From a checkpoint of a small encoder-decoder audio transcriber.
Model: 9.07M parameters, log mel input, encoder arch transformer, encoder activation relu, encoder width 256, decoder width 256, decoder layers 6, decoder norm layernorm, decoder activation gelu.
Training: 6000 steps, batches of 64.
Data: trained on read English sentences (LibriTTS-R), 15625 training examples.
Rows from block 2 of the audio encoder, named by matrix and row number. Rows with one number belong to one neuron. Each number is 128 + 24 x the weight over the matrix's rms, rounded and kept within 0 to 255. All counts start at 0. Numbers have three digits each.
# fc1: MLP up (encoder.blocks.2.mlp.fc1.weight, 1024x256), inputs 0-36
# fc2: MLP down (encoder.blocks.2.mlp.fc2.weight, 256x1024, transposed), outputs 0-36
fc1.400:098172128117112117102103110131121142128135162123100156167146156130131168091152099138075167137156129083116166146
fc2.400:129126130139122073135113142125131077163153114153122121153106143107136117145117139132123172111138123127141108130
fc1.401:087145094130166155144072129102115108113158093121136089102123090139134079129116141188102130121101119118142160108
fc2.401:136093172144105138081139060121123180147166124078037122104149089149147142094074166117130097186090119100168112104
fc1.402:154128117116145129157141107125134100119122118143196152149140155134142133152134155129161155171123132105112147140
fc2.402:114127112145133121122175120116146166124105160117149094130117152160112133102138127146103126074140140111122139107
fc1.403:136097142105114127136106126122158163126105106138167113114121121118142164103125133157115121115142071086117137146
fc2.403:098118125082162120119125140114116142115115125089115137111100140090089129151074139135136124145164155122135126066
fc1.404:187143087136113139132150090131136147139150151116108126090113117098126144134162144123105113170123090135154115101
fc2.404:120081125159122108122068145106112152102106116100151119117122094146121135116127127147137152147133142126116088111
fc1.405:127130150135122175118142131111154129099114135089160155138101131142108126123133134134120148171147131122141139112
fc2.405:132118161115101145111120127068128106128165095163121100109129115146129146161121141105091128130112132141123133117
fc1.406:105144082115142163167113135129171116102159122126129141142141113108083134184109157170105090103145138123125153094
fc2.406:145105155085130093135094194098142068120129107120116171087157125140114125184133124100156106161150099153120120099
fc1.407:127155166127111102115100081142134129109143058164101119125112114145128137099095136093123104055169156117113097103
fc2.407:175124133143106122123140133136108128124133099109126146119139159102128120146150138149133152100089118156175075118
fc1.408:122135114130115127101136132079128120122106184124097146104136101137169147091138111119131092105123151108103093151
fc2.408:163123168134173142099108139112172064115150146132137063134145112139147122130132127093110100160110165119099120129
fc1.409:124125175085143126112090140138088142128134133102132094158132139120159131110083124120139111131152171130180164125
fc2.409:168142139149123153146158127123114124126132105156128137114127141109133137106163125116143125089130168123162137128
fc1.410:107133117136142132079153165154166098100127132099145124133137149151113166082138107124102141156165104136096075136
fc2.410:137127197093115134139130110145128189161103100116118154159134121168116118180140124100090146181137130129126135123
fc1.411:113096087151127126157091145126145087133131121140112127097125124142126110113138086115113142114116127117136094112
fc2.411:129157134159149087117099104112145069134125097149070115092139132162138120120114162102132132147119141158109180160
fc1.412:141137057116137095139111131112119152130112173152140111136113108152151123117107103130118183108141159121089103101
fc2.412:154170128161155147144128086099102165108129130192102162077119151139140150067137126110109088135099130134151101108
fc1.413:108114148076125101128096136109091110137150143111114097151122082114082121096082122143096128110094097134123087111
fc2.413:098114133100132174137121149080109103163153112124126101103136097094125135134149124092144121102113103076123150135
fc1.414:103111079120089123122138118143107130159098105099101118129123123105120107153110132208102117169159141169070104166
fc2.414:137120126123122161101145094152131130136101136081098121112141147136123135096158107106162180073135096143139121110
fc1.415:143151082135121090103123149146148103152183110114152077122104103119061181145139074157139097104100134177154109123
fc2.415:131128192108136099128173182111102078115149157120110129118144134117150181137093129114119127119156125131099106135
fc1.416:108129149067130134125121145090152137141130142111143125170133109154103179113161099151130148083125134105137124128
fc2.416:145118164091141130118107134112146170136110099124112159116083140119128134135105128134113138115144161116126125135
fc1.417:156089155179133128150127125107125118126147100148128144115131110149145132132111105151128148173127094110140136091
fc2.417:123114119174164111131139108156112195124130099150043110141134151114136120188116119069144125084151153153136071131
fc1.418:112096116126125138129136079106189132128159080121171152137107082165111113163117113131095101137146122104116093147
fc2.418:125101207130121156124116144089142098131123153146085099093131102111122134117126118145113110139148124169140104173
fc1.419:137105114146130092114131157169099168153114160112162110138129122134154129167084112107110141181115142110099129150
fc2.419:127109183181139132119142059111113135103127134128137095105119094121111134104129124095137130117149123119120125155
fc1.420:109107148086142144097092140130116127134110136129141110105134144115123129123132119151119115151127150122142075103
fc2.420:106157153152141147125128128109161115109109105124159127145126091132114116103113123170117141166149126149096137161
fc1.421:121104109100154103135115156129152081161123162163144150149138132123151181145174117119166090147128142106088108134
fc2.421:112106150129096130140162132135131145143169159133120130122088126142087123174102083147109159147130148113134131109
fc1.422:151154081190171114175087141134143170161159150156125123074132150140100121065150109146141160182128166141196140115
fc2.422:120122154074132114116152090105157095149118131140173130125130131147145109170148114097141138142092106120165151108
fc1.423:102118085067100174132090145125123091106160160125130147149174142111119145133146167142132087108119124124101127157
fc2.423:106146148080112126129137161141156113120133121154087181124129158149108136118163145080135109165150134085114121169
fc1.424:172119114140105135141193131128132146144123125130148132108120135108117112119140095065116080128118108079116090113
fc2.424:126129136148148127123150157089142113121102134088158120114157143113105120150149140122127124135139137116136122168
fc1.425:119129119144166087151128135125158149137178122107145164079126134137142138111165090180148131108118115082095126132
fc2.425:114109112132139070113096126115107157140077115122123111133124147125098120180188136160139100103118142133113113107
fc1.426:081140101117077136123128218139130107070128071108091124110108111164107144181121121112100120101145122127133109117
fc2.426:096116152147132097142133137103158125089128098155084083154150140093093126169129109094109130157112134146134139114
fc1.427:093125090133094150103157113118146129118144084145084117115099125112146123108138123140097103102136130083129116150
fc2.427:124161124147135110113131121139128154115116144138210126140162078123132086114146110113124120144118164144106142134
fc1.428:142153104142160141121147108114155120155142130106097096135141122122129075131126125147146160095132153077125164155
fc2.428:129126178118145146088136107154169149176132095109098110112137135083134142154114126131108131048110117114090152132
fc1.429:174176109157097094140127140162099172157157129090120077138118124083105126151139131104119162125117080093144145095
fc2.429:157076132156125117106127132132157129162146107138127106136136131154127127081160138131121138150155120102119098135
fc1.430:100109112146129121133116127077126138120090207111122102133136155124120156100102110160174143099120126133138113137
fc2.430:124125105114089133147122140123097129128117154144102121101137108166128149125111149040101168159163127123093144136
fc1.431:108144119118106134137105089117111108103118157153145101151113140108141164099126127124119149134140121151118085108
fc2.431:098186111124144139109119161134137135116126097171071100137133123134131111171095114093156120120173141145103139108
fc1.432:122099073142159130136127138173133131144144140159106131090135115120140143120124176115107094113114139145144095100
fc2.432:107088204114121156100151108118163124136107123083109140145125132090097128153148136100126107198120094137150096119
fc1.433:087116102157149138159168136160128159121144139108149131115130130151099175102132131131153150113122137107152122096
fc2.433:105125116157176062119140108181095134171099097095087107116109081108163116135133126101118127105091101113100185113
fc1.434:148083156091123136106120140141148154186190149078173096129111184137112122128107124128150123160136198097090123120
fc2.434:145103115105087165109154140166144163146105123096161101131115132137088128124148135119115161122154103152121130122
fc1.435:160113083138158121138132173138133086155150114115166104134178110131137080158091135136143103119112136158158157136
fc2.435:143147097119145120114109107105086116167116149097097128106104154145138155094122125082100103158103089097114139136
fc1.436:089076087102126098145149132164128132141143134090125117150121136113116132118086083157127137113121136140131106103
fc2.436:112145143100139172132121165116122157154135089130132062102117099128114153123137143087133100100149144138124096128
fc1.437:139115105129130131108138119125124141172143148120173083119155123125111129086107125163148139132115095163115139108
fc2.437:103115147116109137118106140155134109153150157100104120102140146141162143121102150121116182113093110126158178114
fc1.438:144123095158106109099166173105133138131142086119132115144110124113146119107107123137129118100153113101152148171
fc2.438:114095102133056132090093139152120114135099127128075120107134128088100131197123134110152142106143149119109173078
fc1.439:123125110109138139105200143148091128146142160140069105114120149089092142167086087118117129158129197145129115116
fc2.439:144155158133111126132138132145128106138125160092161080143102103107111101149121112112118126141142108122085136111
fc1.440:113126140146095110131114115109109144152107117102111090155124120133118129102122128162131173090122143145116161132
fc2.440:155110153124102158129112154144128115158113139193102131117165129143130133146129146098133132128123138139128137096
fc1.441:129112118106133107132148131105144084159140151149116060073101132120107066121141135149172155112110119167135095138
fc2.441:163126165138119096117167175128116066100143133068133077089119154146158151101115124091123127158131166139182075131
fc1.442:166100103110102142154116132113143165126114121099131083130138072110144108131096129150141145096108110128127116118
fc2.442:108143158112119153132121068126158090131107132094119145108111120094111163143120153131093134094182118106131125083
fc1.443:163155094128155110159095161130132132139135119090088092140132107146134118110118126103141131119135118136088144133
fc2.443:124168102117142144153113112088177099140106091123131088093157153138122119200140116123185124147164121106148159107
fc1.444:159138103125195170105139141133129110155129139141118135119093149141124108130097124132162142142161179147137151162
fc2.444:126133193151116120132120168129142136097054111145136085091118121141119115126111139121093107120104110131118150086
fc1.446:106125101145140165148150146117099122113096135099056121134171104075160140112116134132148126077102150126152115138
fc2.446:129144140120133147111110159105124142141132149167116128072159142192130139113149147093116135131099148122127127131
fc1.447:106131105150107137154119148071096115140158110107117150124144160091096081103134120154115167127117122141146122127
fc2.447:159167152125170174134118171169131137134066117174077119096151145137155122174166111110110171093147133130141118135
fc1.448:111084151136165161145135145125094138168126177134142146142127151148090098102130136116120131076111148140111110131
fc2.448:170084126089110140124096132114112134155139101124122132072097150132180130102160144118120111168106118116139166164
fc1.449:158141141104152159142088107129104101147167099146113158165095095132110134155099105111141123092143114110100132143
fc2.449:143122116144160125126125185052129106121077114102129120106127127163200157141118134092128118130126157149142167141
fc1.451:088145090135127135119119153129104108135097132136148143137129120116141190144103124160110120118110139119159170124
fc2.451:140134195128128118144105222159154076111123114131087147094178158158142143191147143113170118128164118148129114151
fc1.452:120125112124092140138155158119136147147130138054118121126124123137145155118125141173122136097135128102131097102
fc2.452:105129134117130134110110114146144133103111158110157093104165091113135173133108103141136095141161125108147164168
fc1.453:157144123132097113188149162135177122151096147114130138110102137094151094140166121132101134078138138125128085135
fc2.453:123088127092089147104160103133129160108114124152151109121129138159160116112120124156133161109146128147153160133
fc1.454:146122112154152161128109186172151122138166183129163128148087118156110085130109105115176118141137128117091145173
fc2.454:122176128186136165118139141119147103142097113102164113140107104166089170088097140111087126188118138126096078127
fc1.455:170087118087111098151116128155156106127093149110202132082115146067119098118168145109083095124151122146108111130
fc2.455:130109115098131123137142094083128197156122117150066170120128122118126150176123111125126161115125124125146122104
fc1.456:132131139139098179136141137089159124105157129135155159124149165103125103084119139154110134123125144113127106112
fc2.456:131120109113116096125106149127111168112144091145129116139151097144159102128131121085130100110113092144139146107
fc1.457:147139105126136114097134132132119167101099113114166109075130087112083133172132152104107188142098123092068112135
fc2.457:125129148114137128134153110147096172087105091135130166125114145126127141108103140119130178081143066126141087120
fc1.458:144126106093139097146127161152118101163156114118165163143104108144128160123110120143141157154144109123099137115
fc2.458:111135105171096164126099159152158111122122129116133134140140088106088128148120095118110160085139094131124158117
fc1.459:117098117139128147086126135108141089124144145134144149140081135110130109143126106102150158132119116130099072118
fc2.459:131136108109126144143130113088118112121113077130092152096146142174125147139146158094142109138120110093151147124
fc1.460:148139137132107100136147183132108161158147119075138092088134134088150140164129145155120108156129154156144128119
fc2.460:136145124135119133088114125119147135128140153114184096130124175170117118067120148100112113123148124157128132138
fc1.462:143146107165101106161127125092177114151097067146138124132140116129122165107196121113113097123099102122131115130
fc2.462:128139160136127136114123132113152190157128106141182157105123152133131137131106112097141120100090083142084147148
fc1.463:126132121106120187098107107120119121113093111114160144191120101148109128154080131123126154097092117137118166114
fc2.463:131132104158178145146073129087122122140119085092107089098164146144126122127098112095159112055138150129147135141
fc1.464:130142116125099144103121134130126138140110113107188152168153122181141127175149163122120105130154139146148118105
fc2.464:147159150162122151136112137157158115117109149186123146126112110139080116139145152089119146149157138082100113135
fc1.465:187105133123119120088114109157116154110151126086137056139129117131141122167151136164128140149106173133149146152
fc2.465:149090154152122113118121118172133154109143135145129105133128142148140130081153125094145096150171124130078147103
fc1.466:107102116075120155174125154128121130104141180123185121091131187114105093092088145131154108158148134059149115142
fc2.466:110111133105141157111135122153135117108124086115120139148129089105095142146121155149121101120125139132112164113
fc1.467:159121082128091074117114116139137139154116115121165102137108140134146128128124120103122135113105118106109116148
fc2.467:150153155120131175180145110064177084133163097123080121091090145108155137130114142129164196140150126113135119127
fc1.469:148167110127155177098132108126131180129163144111121135110111070073118109097169172140117127058099143124137093105
fc2.469:149156178142152141138114159144148141122165118112091118104125099128116118098115155109124201167176145096132097162
fc1.470:103115106071143118163083137148135118118103121099184088120107136125064106148131090147120103154133143103127084116
fc2.470:120148103135105132132129161114132054133125127080098079098126100082139097123081119074116145105189102131104118151
fc1.471:128108100085108110133132158155104112104114112134133120104098103114051134113123101131107124113100132167103144126
fc2.471:146129112131136174122140118115102135118142130136093119137152142121114112078173134117145207134112150128126152123
fc1.472:137148142117132127128142161069116094109143130112133119157113109109125120147125087139184116131137159139075091125
fc2.472:124165112124153145103117131116130092152160143153122146086091160124137129151129138142112134138155052142146090143
fc1.473:118128106103153135126096172136146128151104106109121110143118155128113146147117114134147123118094100131110073132
fc2.473:143117145128176138121081149100150157174167173110173090093140135145135176126143109110132159145107064137143166141
fc1.474:116127097136128127148123148128129101115098095131118148115129139134094123118105149119129098106175100131131083108
fc2.474:110139185090148142145172138073091129106123107106105158153157133116127124130144138091131127213117105131099121102
fc1.475:123077094140149125165114107153116147161084149162144093111113116117126150118114139131134116151115129111088133078
fc2.475:115145162182132093134123109155119208144098127140090122102095116153134161145150163095104123101123157135158085111
fc1.477:143123143098138100093094150153101134105177165140143125141106125176104164100113146131155128139117152160134123129
fc2.477:130136165141117154150123113154157127122074070094112144151104151088104110163141101131129092088142045121119152148
fc1.478:134138114112163149141121106127131110193125109140153085079165106130126120119133127131107124111123194129139129140
fc2.478:121126191098135110135125131116134113118108127118097120095107121138097110122096119167150113111100166136093139112
fc1.479:135126122111124140140123153129148091141130129160130146091082110117142152111113126153135155145119131122177166144
fc2.479:109118159152135178151120179146120079151164115072095134130120163152125136136119158097096072147127094149141117143
fc1.480:164109092141142154183122173135127165167137149124168134122119140118128114116135129193125149167102108121158175145
fc2.480:108159130154126130135101084096143152127072118135126168120163130153095129099132131090113130117170125131111115143
fc1.481:126124102127135171109102115153129136138166125106104117137151120113117105116098110199098113133175122128154114091
fc2.481:161182162122110117138136168191132134135118101118076137155102154119113098144076099073080098111102080091108135129
fc1.482:110105138135132104162140121143110124121144115083083141099155108125131119158145119185177144127116156132137129125
fc2.482:149104189114123127124152159106147174089103117154094142103143111141132128192152099082130121095146106128131110100
fc1.483:101141114118120094149117082117132135148136151148121121161136138181138153087134147093113119152152107113132122110
fc2.483:119165136125106121117169139126145111132096159150143135123121122109131117152136129118119145123091126110130106134
fc1.484:086087139180125142100121140129123165135161131113140144161088134116123138123118139106087146096142136092109156139
fc2.484:126106102147116119148108126105126171113082123150077125149156155106151146139136137167146126134152097162150091138
fc1.485:100088104109146164104127147131107102126116131109151130129149116159133161145155110135133119158120120151110118134
fc2.485:140119142133133133122144160129149139116123126095106131165123108087073097080113130117130180103154120125117100119
fc1.486:103098099149139152153106149102107126100133104124176126104102128120134124109155121172104112111143121142162149152
fc2.486:127158117111178103128119172085084170099079128134110111144131141153126093135154120095147128126152106079138127103
fc1.487:111143102104130123128116152193136118084121147120154162172124132127123110172138157145125196141131124154126127129
fc2.487:148152109146132131102078103079137147150131160122100140079087153166126129091079110144118134090135141150122141112
fc1.488:093146135140127159145099105065107117127132125121136134124114128171110106139117112154137121130119119110128104149
fc2.488:155143142135132079114146129174101111159079143124120129148138126103138119153125131085098154149129107123102123093
fc1.489:142098101080134126148138110137131108128139101105102077085099126120135082124163082124130157167097117121115081120
fc2.489:148131094138097115125158124114120106149165095100133121088126113142172112127141124083170129122131134123102111155
fc1.490:111110129131109127103105124095139152155152104128104122138100151125153134074149130139142171178099106119143115128
fc2.490:140116160140133146131168130145132167119091122105149112150101134118101118160142141099124096108090109142132148095
fc1.491:140136138099092170088112093142143128144146165120157111111167122141138107104138162077123155140114152155111113139
fc2.491:141142141135121138126112106114097153150095131172118116139120102149124123133121133111132129125102147118128098107
fc1.492:147126127125120128131086137091138159104103166112107152117131098142111133167108124113142113141126149139135106124
fc2.492:132149166131131091153159092150143188133079165160110135108110121126110141168095167070103105128113142182167121101
fc1.493:084117081144163104143109148158135059104082088136180119132122131097135128107134150140144123098167111128175122146
fc2.493:133164160176136167132104092161106115160118098132089126116116087142121151118126103094154131117119131169142093159
fc1.494:141182101138134126133155140113113111118114068144116134119115126130107145093148100152107123120114125123096118133
fc2.494:129147101149131127144137130164135129117155120080141190182074145105100124143129135121165137136107072168128156114
fc1.495:159177161104126081092139115168123157174115143100152169143123068131121107138107116207159148166093156129131132143
fc2.495:137108127102114157137132095139178118123142124119129118125123136121136125072111110151120132127125134086153115128
fc1.496:123109118172091142098123151108109153171116122119137100120134118147091146108122111151120159111107126099141114158
fc2.496:148107135122160168124115092168109123115087105153130121102141186140144118133154132108133171140141110157100124143
fc1.497:133131105105113093135091109106116116169141134140152107090130101113135115121070113110127131104106136142137149127
fc2.497:133121145145151137104098147082078112136122116169117071135142125131146113093102118076162077123066159113124144165
fc1.498:150096133110168114137146097140154101168167141130158127128165094102109129169120124143148136100147164118174155115
fc2.498:167108140128113094111145167130139141107101115117119141107131142163086118139110135083146147111155150175119112108
fc1.499:106125141092137140155124134096132116131102111111123137107088115099104120130123092145166119128123141128151113092
fc2.499:138167129134114107122116175144150157129082106150104108122157115115105101254123120105134182111171136122136087096
fc1.500:120128107139148117091087104135145138150178120114120110133121109093149120123138131175097128116066112138134111173
fc2.500:122131165140154113121108121089122116143119183091099112167130147155099093079117123103173121155131090168098086108
fc1.501:112222077118113147144156155118170105143101133130140154114101132174129126158113168116079125089114115094150144118
fc2.501:105067117141138123155124192124174044128122084055164172097094162145147174157144151160129095145077096155146150106
fc1.502:178128111126155111156111125113146132113151149140149067130147110125127149068127179117164112136134090113163085112
fc2.502:107140189115164127135147138116123076142127121105069149054078114101143086160151098133125116145127141128106177137
fc1.503:166146140102123156123167091160127139102108108121126131078100123131139085117165129128134176133122140116115112135
fc2.503:177141056112144101118125113138119120128165166105118138127133143141139105119106126138125161155163157123081145135
fc1.504:118104126118153112118143133129113105144105129150172095102088138094173145110113125094103119087132129125082092126
fc2.504:105099126176123140136089127101141176153112113099098168128138136111114109124168115129143154103116058123120124199
fc1.505:125083129098164141159164163168111130149155142112093165153144148138114129119110136167143118169123128150096120164
fc2.505:100153143121123167138121102147149093108163140138131053108098152124127132111175126123169110113148136097072141128
fc1.506:154126128116140145108156124127142115097130117078111117165128071137129115073155127146166127100183076126100103128
fc2.506:105150108180109117127110167144131113094108169163127132130121133125117121140118136119103172148131144120097121099
fc1.507:089129113111118121152123134130156145161067097115137136133122182096105127155121137173143151176136193130080109093
fc2.507:137174159101131071134087118151091074119122137113176093085112126178094103102118122145099113135113148096134100103
fc1.508:155120112157148107126087110113118133154126074077135113117143155138147151149151171165130137109145122132108152139
fc2.508:132127146129170117127127109127097164160134114086110112125155143080110130111119163100118137092096113081122140117
fc1.509:105098106136116142054136097127107095122122126143139112108118119127149119115114142158095117156120131137126159116
fc2.509:106115158123143162130138166126129092125099109099085135146112070131125101147133168142154166144112148172120119145
fc1.510:105107117122136131116129156152086110132152106121129159086104114147132130106150086097138141115140163139123129093
fc2.510:127127153161127093133150101149127113098120162121143125130155097131125111108172137093137119142123082144106151147
fc1.511:129119125113131105123095114130133101133141116175129072107135105135126106080114090170132137123160122122093123186
fc2.511:146120192103088087111079150121146103115161092128155134089108154129146088166100131089116113158092137161131194085
fc1.512:098151095100088128082160120152168135149123160117122200138159111100117155130132116098103165117092161138152085126
fc2.512:132113106110116169116104144115153125112113152137155138118127100144150109081111114093138130136105130141076116146
fc1.513:122135159139157157138124145136146143083169099107126099128128129115119119107155081146116145115119149118136126137
fc2.513:152064131109112142147118147112129111152147127107154114150120165119140110057140104104136094107094130106101139153
fc1.514:124138105127144111125116142119118114093140126097114075123152089140156136081094107123130147127110122106142132178
fc2.514:119127142140171119139126167102157077120138145108135142110135147121126100172136117104138118120140131149102137139
fc1.515:134100117133126127123107125117113129147175155129152083120148159138124123112094168143143113105155134104161142103
fc2.515:151107129118111137130130110152109091123134079132137137132137131108143112168155136118135145110154156124124155133
fc1.516:149117142112104111149157136112145144136160136134110130099104137172117088107152136161128149113095112081127099118
fc2.516:161108132138118141115189151152152128105095098117133141185122089051151117190129130141153162126099101104106161115
fc1.517:157149132114143162128124063151104128126148158137158090143134082147129117095124138144101167098108128176134134148
fc2.517:169118157125115134130128138171121139111159132099118120130137124147126080152163116083123143127180147081143094102
fc1.518:105148145095117114162145120116082095085113172156138094076132118097140094126172155180136152115130116160111141156
fc2.518:109108118103134153081109092106121139150101150173150136154103138108121146060114147093140176135099111139149106123
fc1.519:157130091108116138093121108114108115128153091145114102118142152112092131137127117119142101116117139137139115096
fc2.519:128085176149149079135132126106129150151100119130089149146116094126128115172130142083100110116128141090134099127
fc1.520:156131099101123109119140097117148130143130135102102110141137130134109178106126091143112100107128128088149113133
fc2.520:137107148119141124143132153094122123115095171110147144103093135145126134133126116085090128107119128100110148123
fc1.521:078130143125107160141136106133112088189092168092126143130145141123129138136112150127133120117186162150106098107
fc2.521:117097158121111103135146176126155140157102111148112119124129132117149115182170125081126132154095133133148157171
fc1.522:141104146102146145175136115077160142144128124117129091107146137127100135087135163105118142111137095122102102098
fc2.522:166107149116130155136139106132131171164090096150086131149118116112110129179173127099117142140135166124171122111
fc1.523:131104116138123074129152149062130181119132138133133123097080144090095152143133152132137097104139112136184115120
fc2.523:127158139122133103118094073089157126118116145146138104139136189082123121140144132117104140106111147116167174142
fc1.524:099089084120103066131129131180150093151158137131130163189131143085127115121143104178101124136148139121109127106
fc2.524:091069173124116130089120129104115170118070130104125149164152141130150135080128121103116120122160108141139106143
fc1.525:088150088106101116139132132105124109134146117134092110162124133074082149164102091129096126132080116100079159131
fc2.525:134141173097119183135165163147155128139091107157140154106154153087179122189122140136143167074160066084154136117
fc1.527:155138139141172148157153115147131167120177143118141097169135112119115118101110167083147103148122169134165143139
fc2.527:123123184124116136086145147130144137108106135146128138118123107131114103133108135133140114143167105137117119078
fc1.528:159082118137107094163146125133160133068162129149151142101174083108143114120071141160110115133109149081123142122
fc2.528:139123145132153086121154112123162132140110111127089089157096110147123093112147163124092124086125062141149135137
fc1.529:140140109121101168108155127131124113129156171116144129160152110144126107158107127119147167135126141113146127118
fc2.529:149161103106135139129129117102120137125117119104096146104106152131123146148115097121083142123134082135130136145
fc1.530:100155159172111095106126135161121134150074119134112134115135087144136079105120143183119132122119158100110184141
fc2.530:137100190096122160135132100157178085125083088106130126129145122123198147145140118180146127114054146090113164109
fc1.531:126136115146139110136150132133100117104155132071128156147100091116156148111109126129138114140148162108113095114
fc2.531:126127199106129123113101116100137140116074136170103117118117149113133122142130102141162104106130085107144118139
fc1.532:128180132119074100150116102168152118140106106118161140129169139106141110131116149160126098107112132141146121084
fc2.532:145126149129139142121142127085148126113121161131109121124139107100129139147168098089080125170145116107107120137
fc1.533:121142128123154163110093160118114092107102123107149121124124099138120129126151156125167162137127126146144056139
fc2.533:121138130131122134124155169127088138108120160159126109107126105133120120151147100090101108104155120128163113123
fc1.534:187084173121142155105138096129146127122128102171157127149160100133118129138134145124117117175132135118146125138
fc2.534:102111133163150154152121150110142120127083133131109145132139101155102129155125139053158146117148163141150120081
fc1.535:119149126159097149137147130150113116085136148152159120120125150121118117128086127143162173071148123120142180138
fc2.535:150092113112146154120116095141123128144135126066143132074146166130157144124115135078153127133144164120151130106
fc1.537:149163151103134118137107116117185152118120105163107132114122097108099164129147159123157089137174147138153120112
fc2.537:122158139156108089137086147116121151114137154154098125127151125073100158201115144104095154184094091142126148059
fc1.538:118139122101132134094129124122096092147114147135108173117080152135093145128114183144155124115123095155151130113
fc2.538:105141206100115111123122161099133122109095134116125142144131111128151099114138124095151097129122126116099133119
fc1.539:110097133122138096118142156121128084140158105113131135137121117103112107077152130162121140078124094111141150126
fc2.539:124140151132155137136132121111128128125124085109184140117116125089162148108125110106130116144095100129115128179
fc1.541:126169115152124105125125103138121111127129154132088146110110151159125095137139130110136153090129126103166133134
fc2.541:103099179144165116137105131113155152122148139078093122129133109161105118114134134161123122151112097132130082144
fc1.542:161087145152123129125160135130126108089125112135139105142101174158128132136148136129080116153130137131141075120
fc2.542:103104125111102166114174117102172129121146141076131134101122113146115128148129157069135137141162103130096129148
fc1.543:137148081131120113088140116143141120112138095100148110124102148117152125097162146165121136144119125125165126140
fc2.543:116121150137155107129136142101147178109082188117083152152123128176086118180125149134142184118127164131074128124
fc1.544:130116149130111108120108089125146090170126152108141131117109169140084109162128163142096120109100096104132119098
fc2.544:140086196074134068118156146111147121129092117117153131131131077122106091157124135102131086135139147112151100164
fc1.546:119125147124099140126134188141125107138189149078126164102188095130126126149112129130143119155172123110096114125
fc2.546:137117142119106124150123107111148139117091148129117136094110120129112119122126140144098133109131120105131122128
fc1.547:126105150131147110150133186156104144093153126120101123096103099137119131128162119157116145116138143085105164130
fc2.547:152113162144105101123166133098138108129121165162117116171133100107135135136174107088160128149116092128131172127
fc1.548:088132107168135122110134180142135134068113092100076166082093146094140113171159123156138147161164162105139152139
fc2.548:123126171130085117120113103087075101099121118159115102158140118130118122157128152092132124153187139181133125086
fc1.549:080115137096125144113163131151133105112189080156128096111194107127094085159146133128115135141150130161160140152
fc2.549:134140160144149120141122165096122090137154158145125131103140160122166143096082109101133071121118167157141144153
fc1.550:141143074114137117149123116167110137126126149108139099183135121101147174145075079167122144133125113201136095104
fc2.550:112158117144079088125098112146088098142113134122046100110142130160140159130088125113147152132102128139120136144
fc1.551:125138101164183098126142151131141129119135115117131160105128082073130137142143151131093153123136126104133103121
fc2.551:119113167142117092134143116085111133098123127116110102151109148153118115101136131062163128151158124156129105119
fc1.552:133088126121154100117156133158135100136142137095139153142101127127127161119136155149140139126131129134113129098
fc2.552:133125149094153145142123118130126155110094130113091130131130149114102126195136140183171124107098101127123114098
fc1.553:148115128168120126140121107176133120112139131134136110126099136120085102134134148151152171136140133107139156110
fc2.553:151034114129109120131137082088133116158159122082133099130138172123142132085131123103131115096128109095132076135
fc1.554:099155132166121152124125112126148152161125103108102153137132087157130121128125140139148118132127114130116124109
fc2.554:133129179136140156131114161109135167094077166166121133100160122145138155177161136093145148085120110113119138094
fc1.555:144122135168138112128120137127139119139071108135168111101101149143135151106165060167137170129137134146159128092
fc2.555:136123168135139123137166171165112110102110112167112114154137115085109128144102142113111150126136115093102047123
fc1.556:163087150136109150143148078111165119086116103088129077081155157142119121157166125117112141110094134110099113106
fc2.556:163078116139120062126123130192138146096132163123089117126134142131092138131118114129136138164138098080123138120
fc1.557:120164113119123130113114107145114117151168121123149065149085150085185160104100104094117110107106130125126145111
fc2.557:127146141131122159130142135148092084125132124132097136145118140119086134129137120112156128143112109144115152117
fc1.558:138123116130108138150154127107125139128066105134170150105112114102168106156140114145099152105163105113125151102
fc2.558:138164201092104132110109117149116169084117077124124106167148115111109113130090102127138161104110165132122110109
fc1.559:126069145177132142143127150131104155125120100113095138142080146144145149092154132107100108168116106100154162109
fc2.559:129113155142062119136133142145152154116079131138137088157130123126127110161191147129165140129136127104104123088
fc1.560:090099168144124116108097155101132140136144119134156084107127157102134068082127129123068118145111168127119155132
fc2.560:165137159095113127110154120175153130104107128143144143117124109125146140149140122085130126146141093138129135132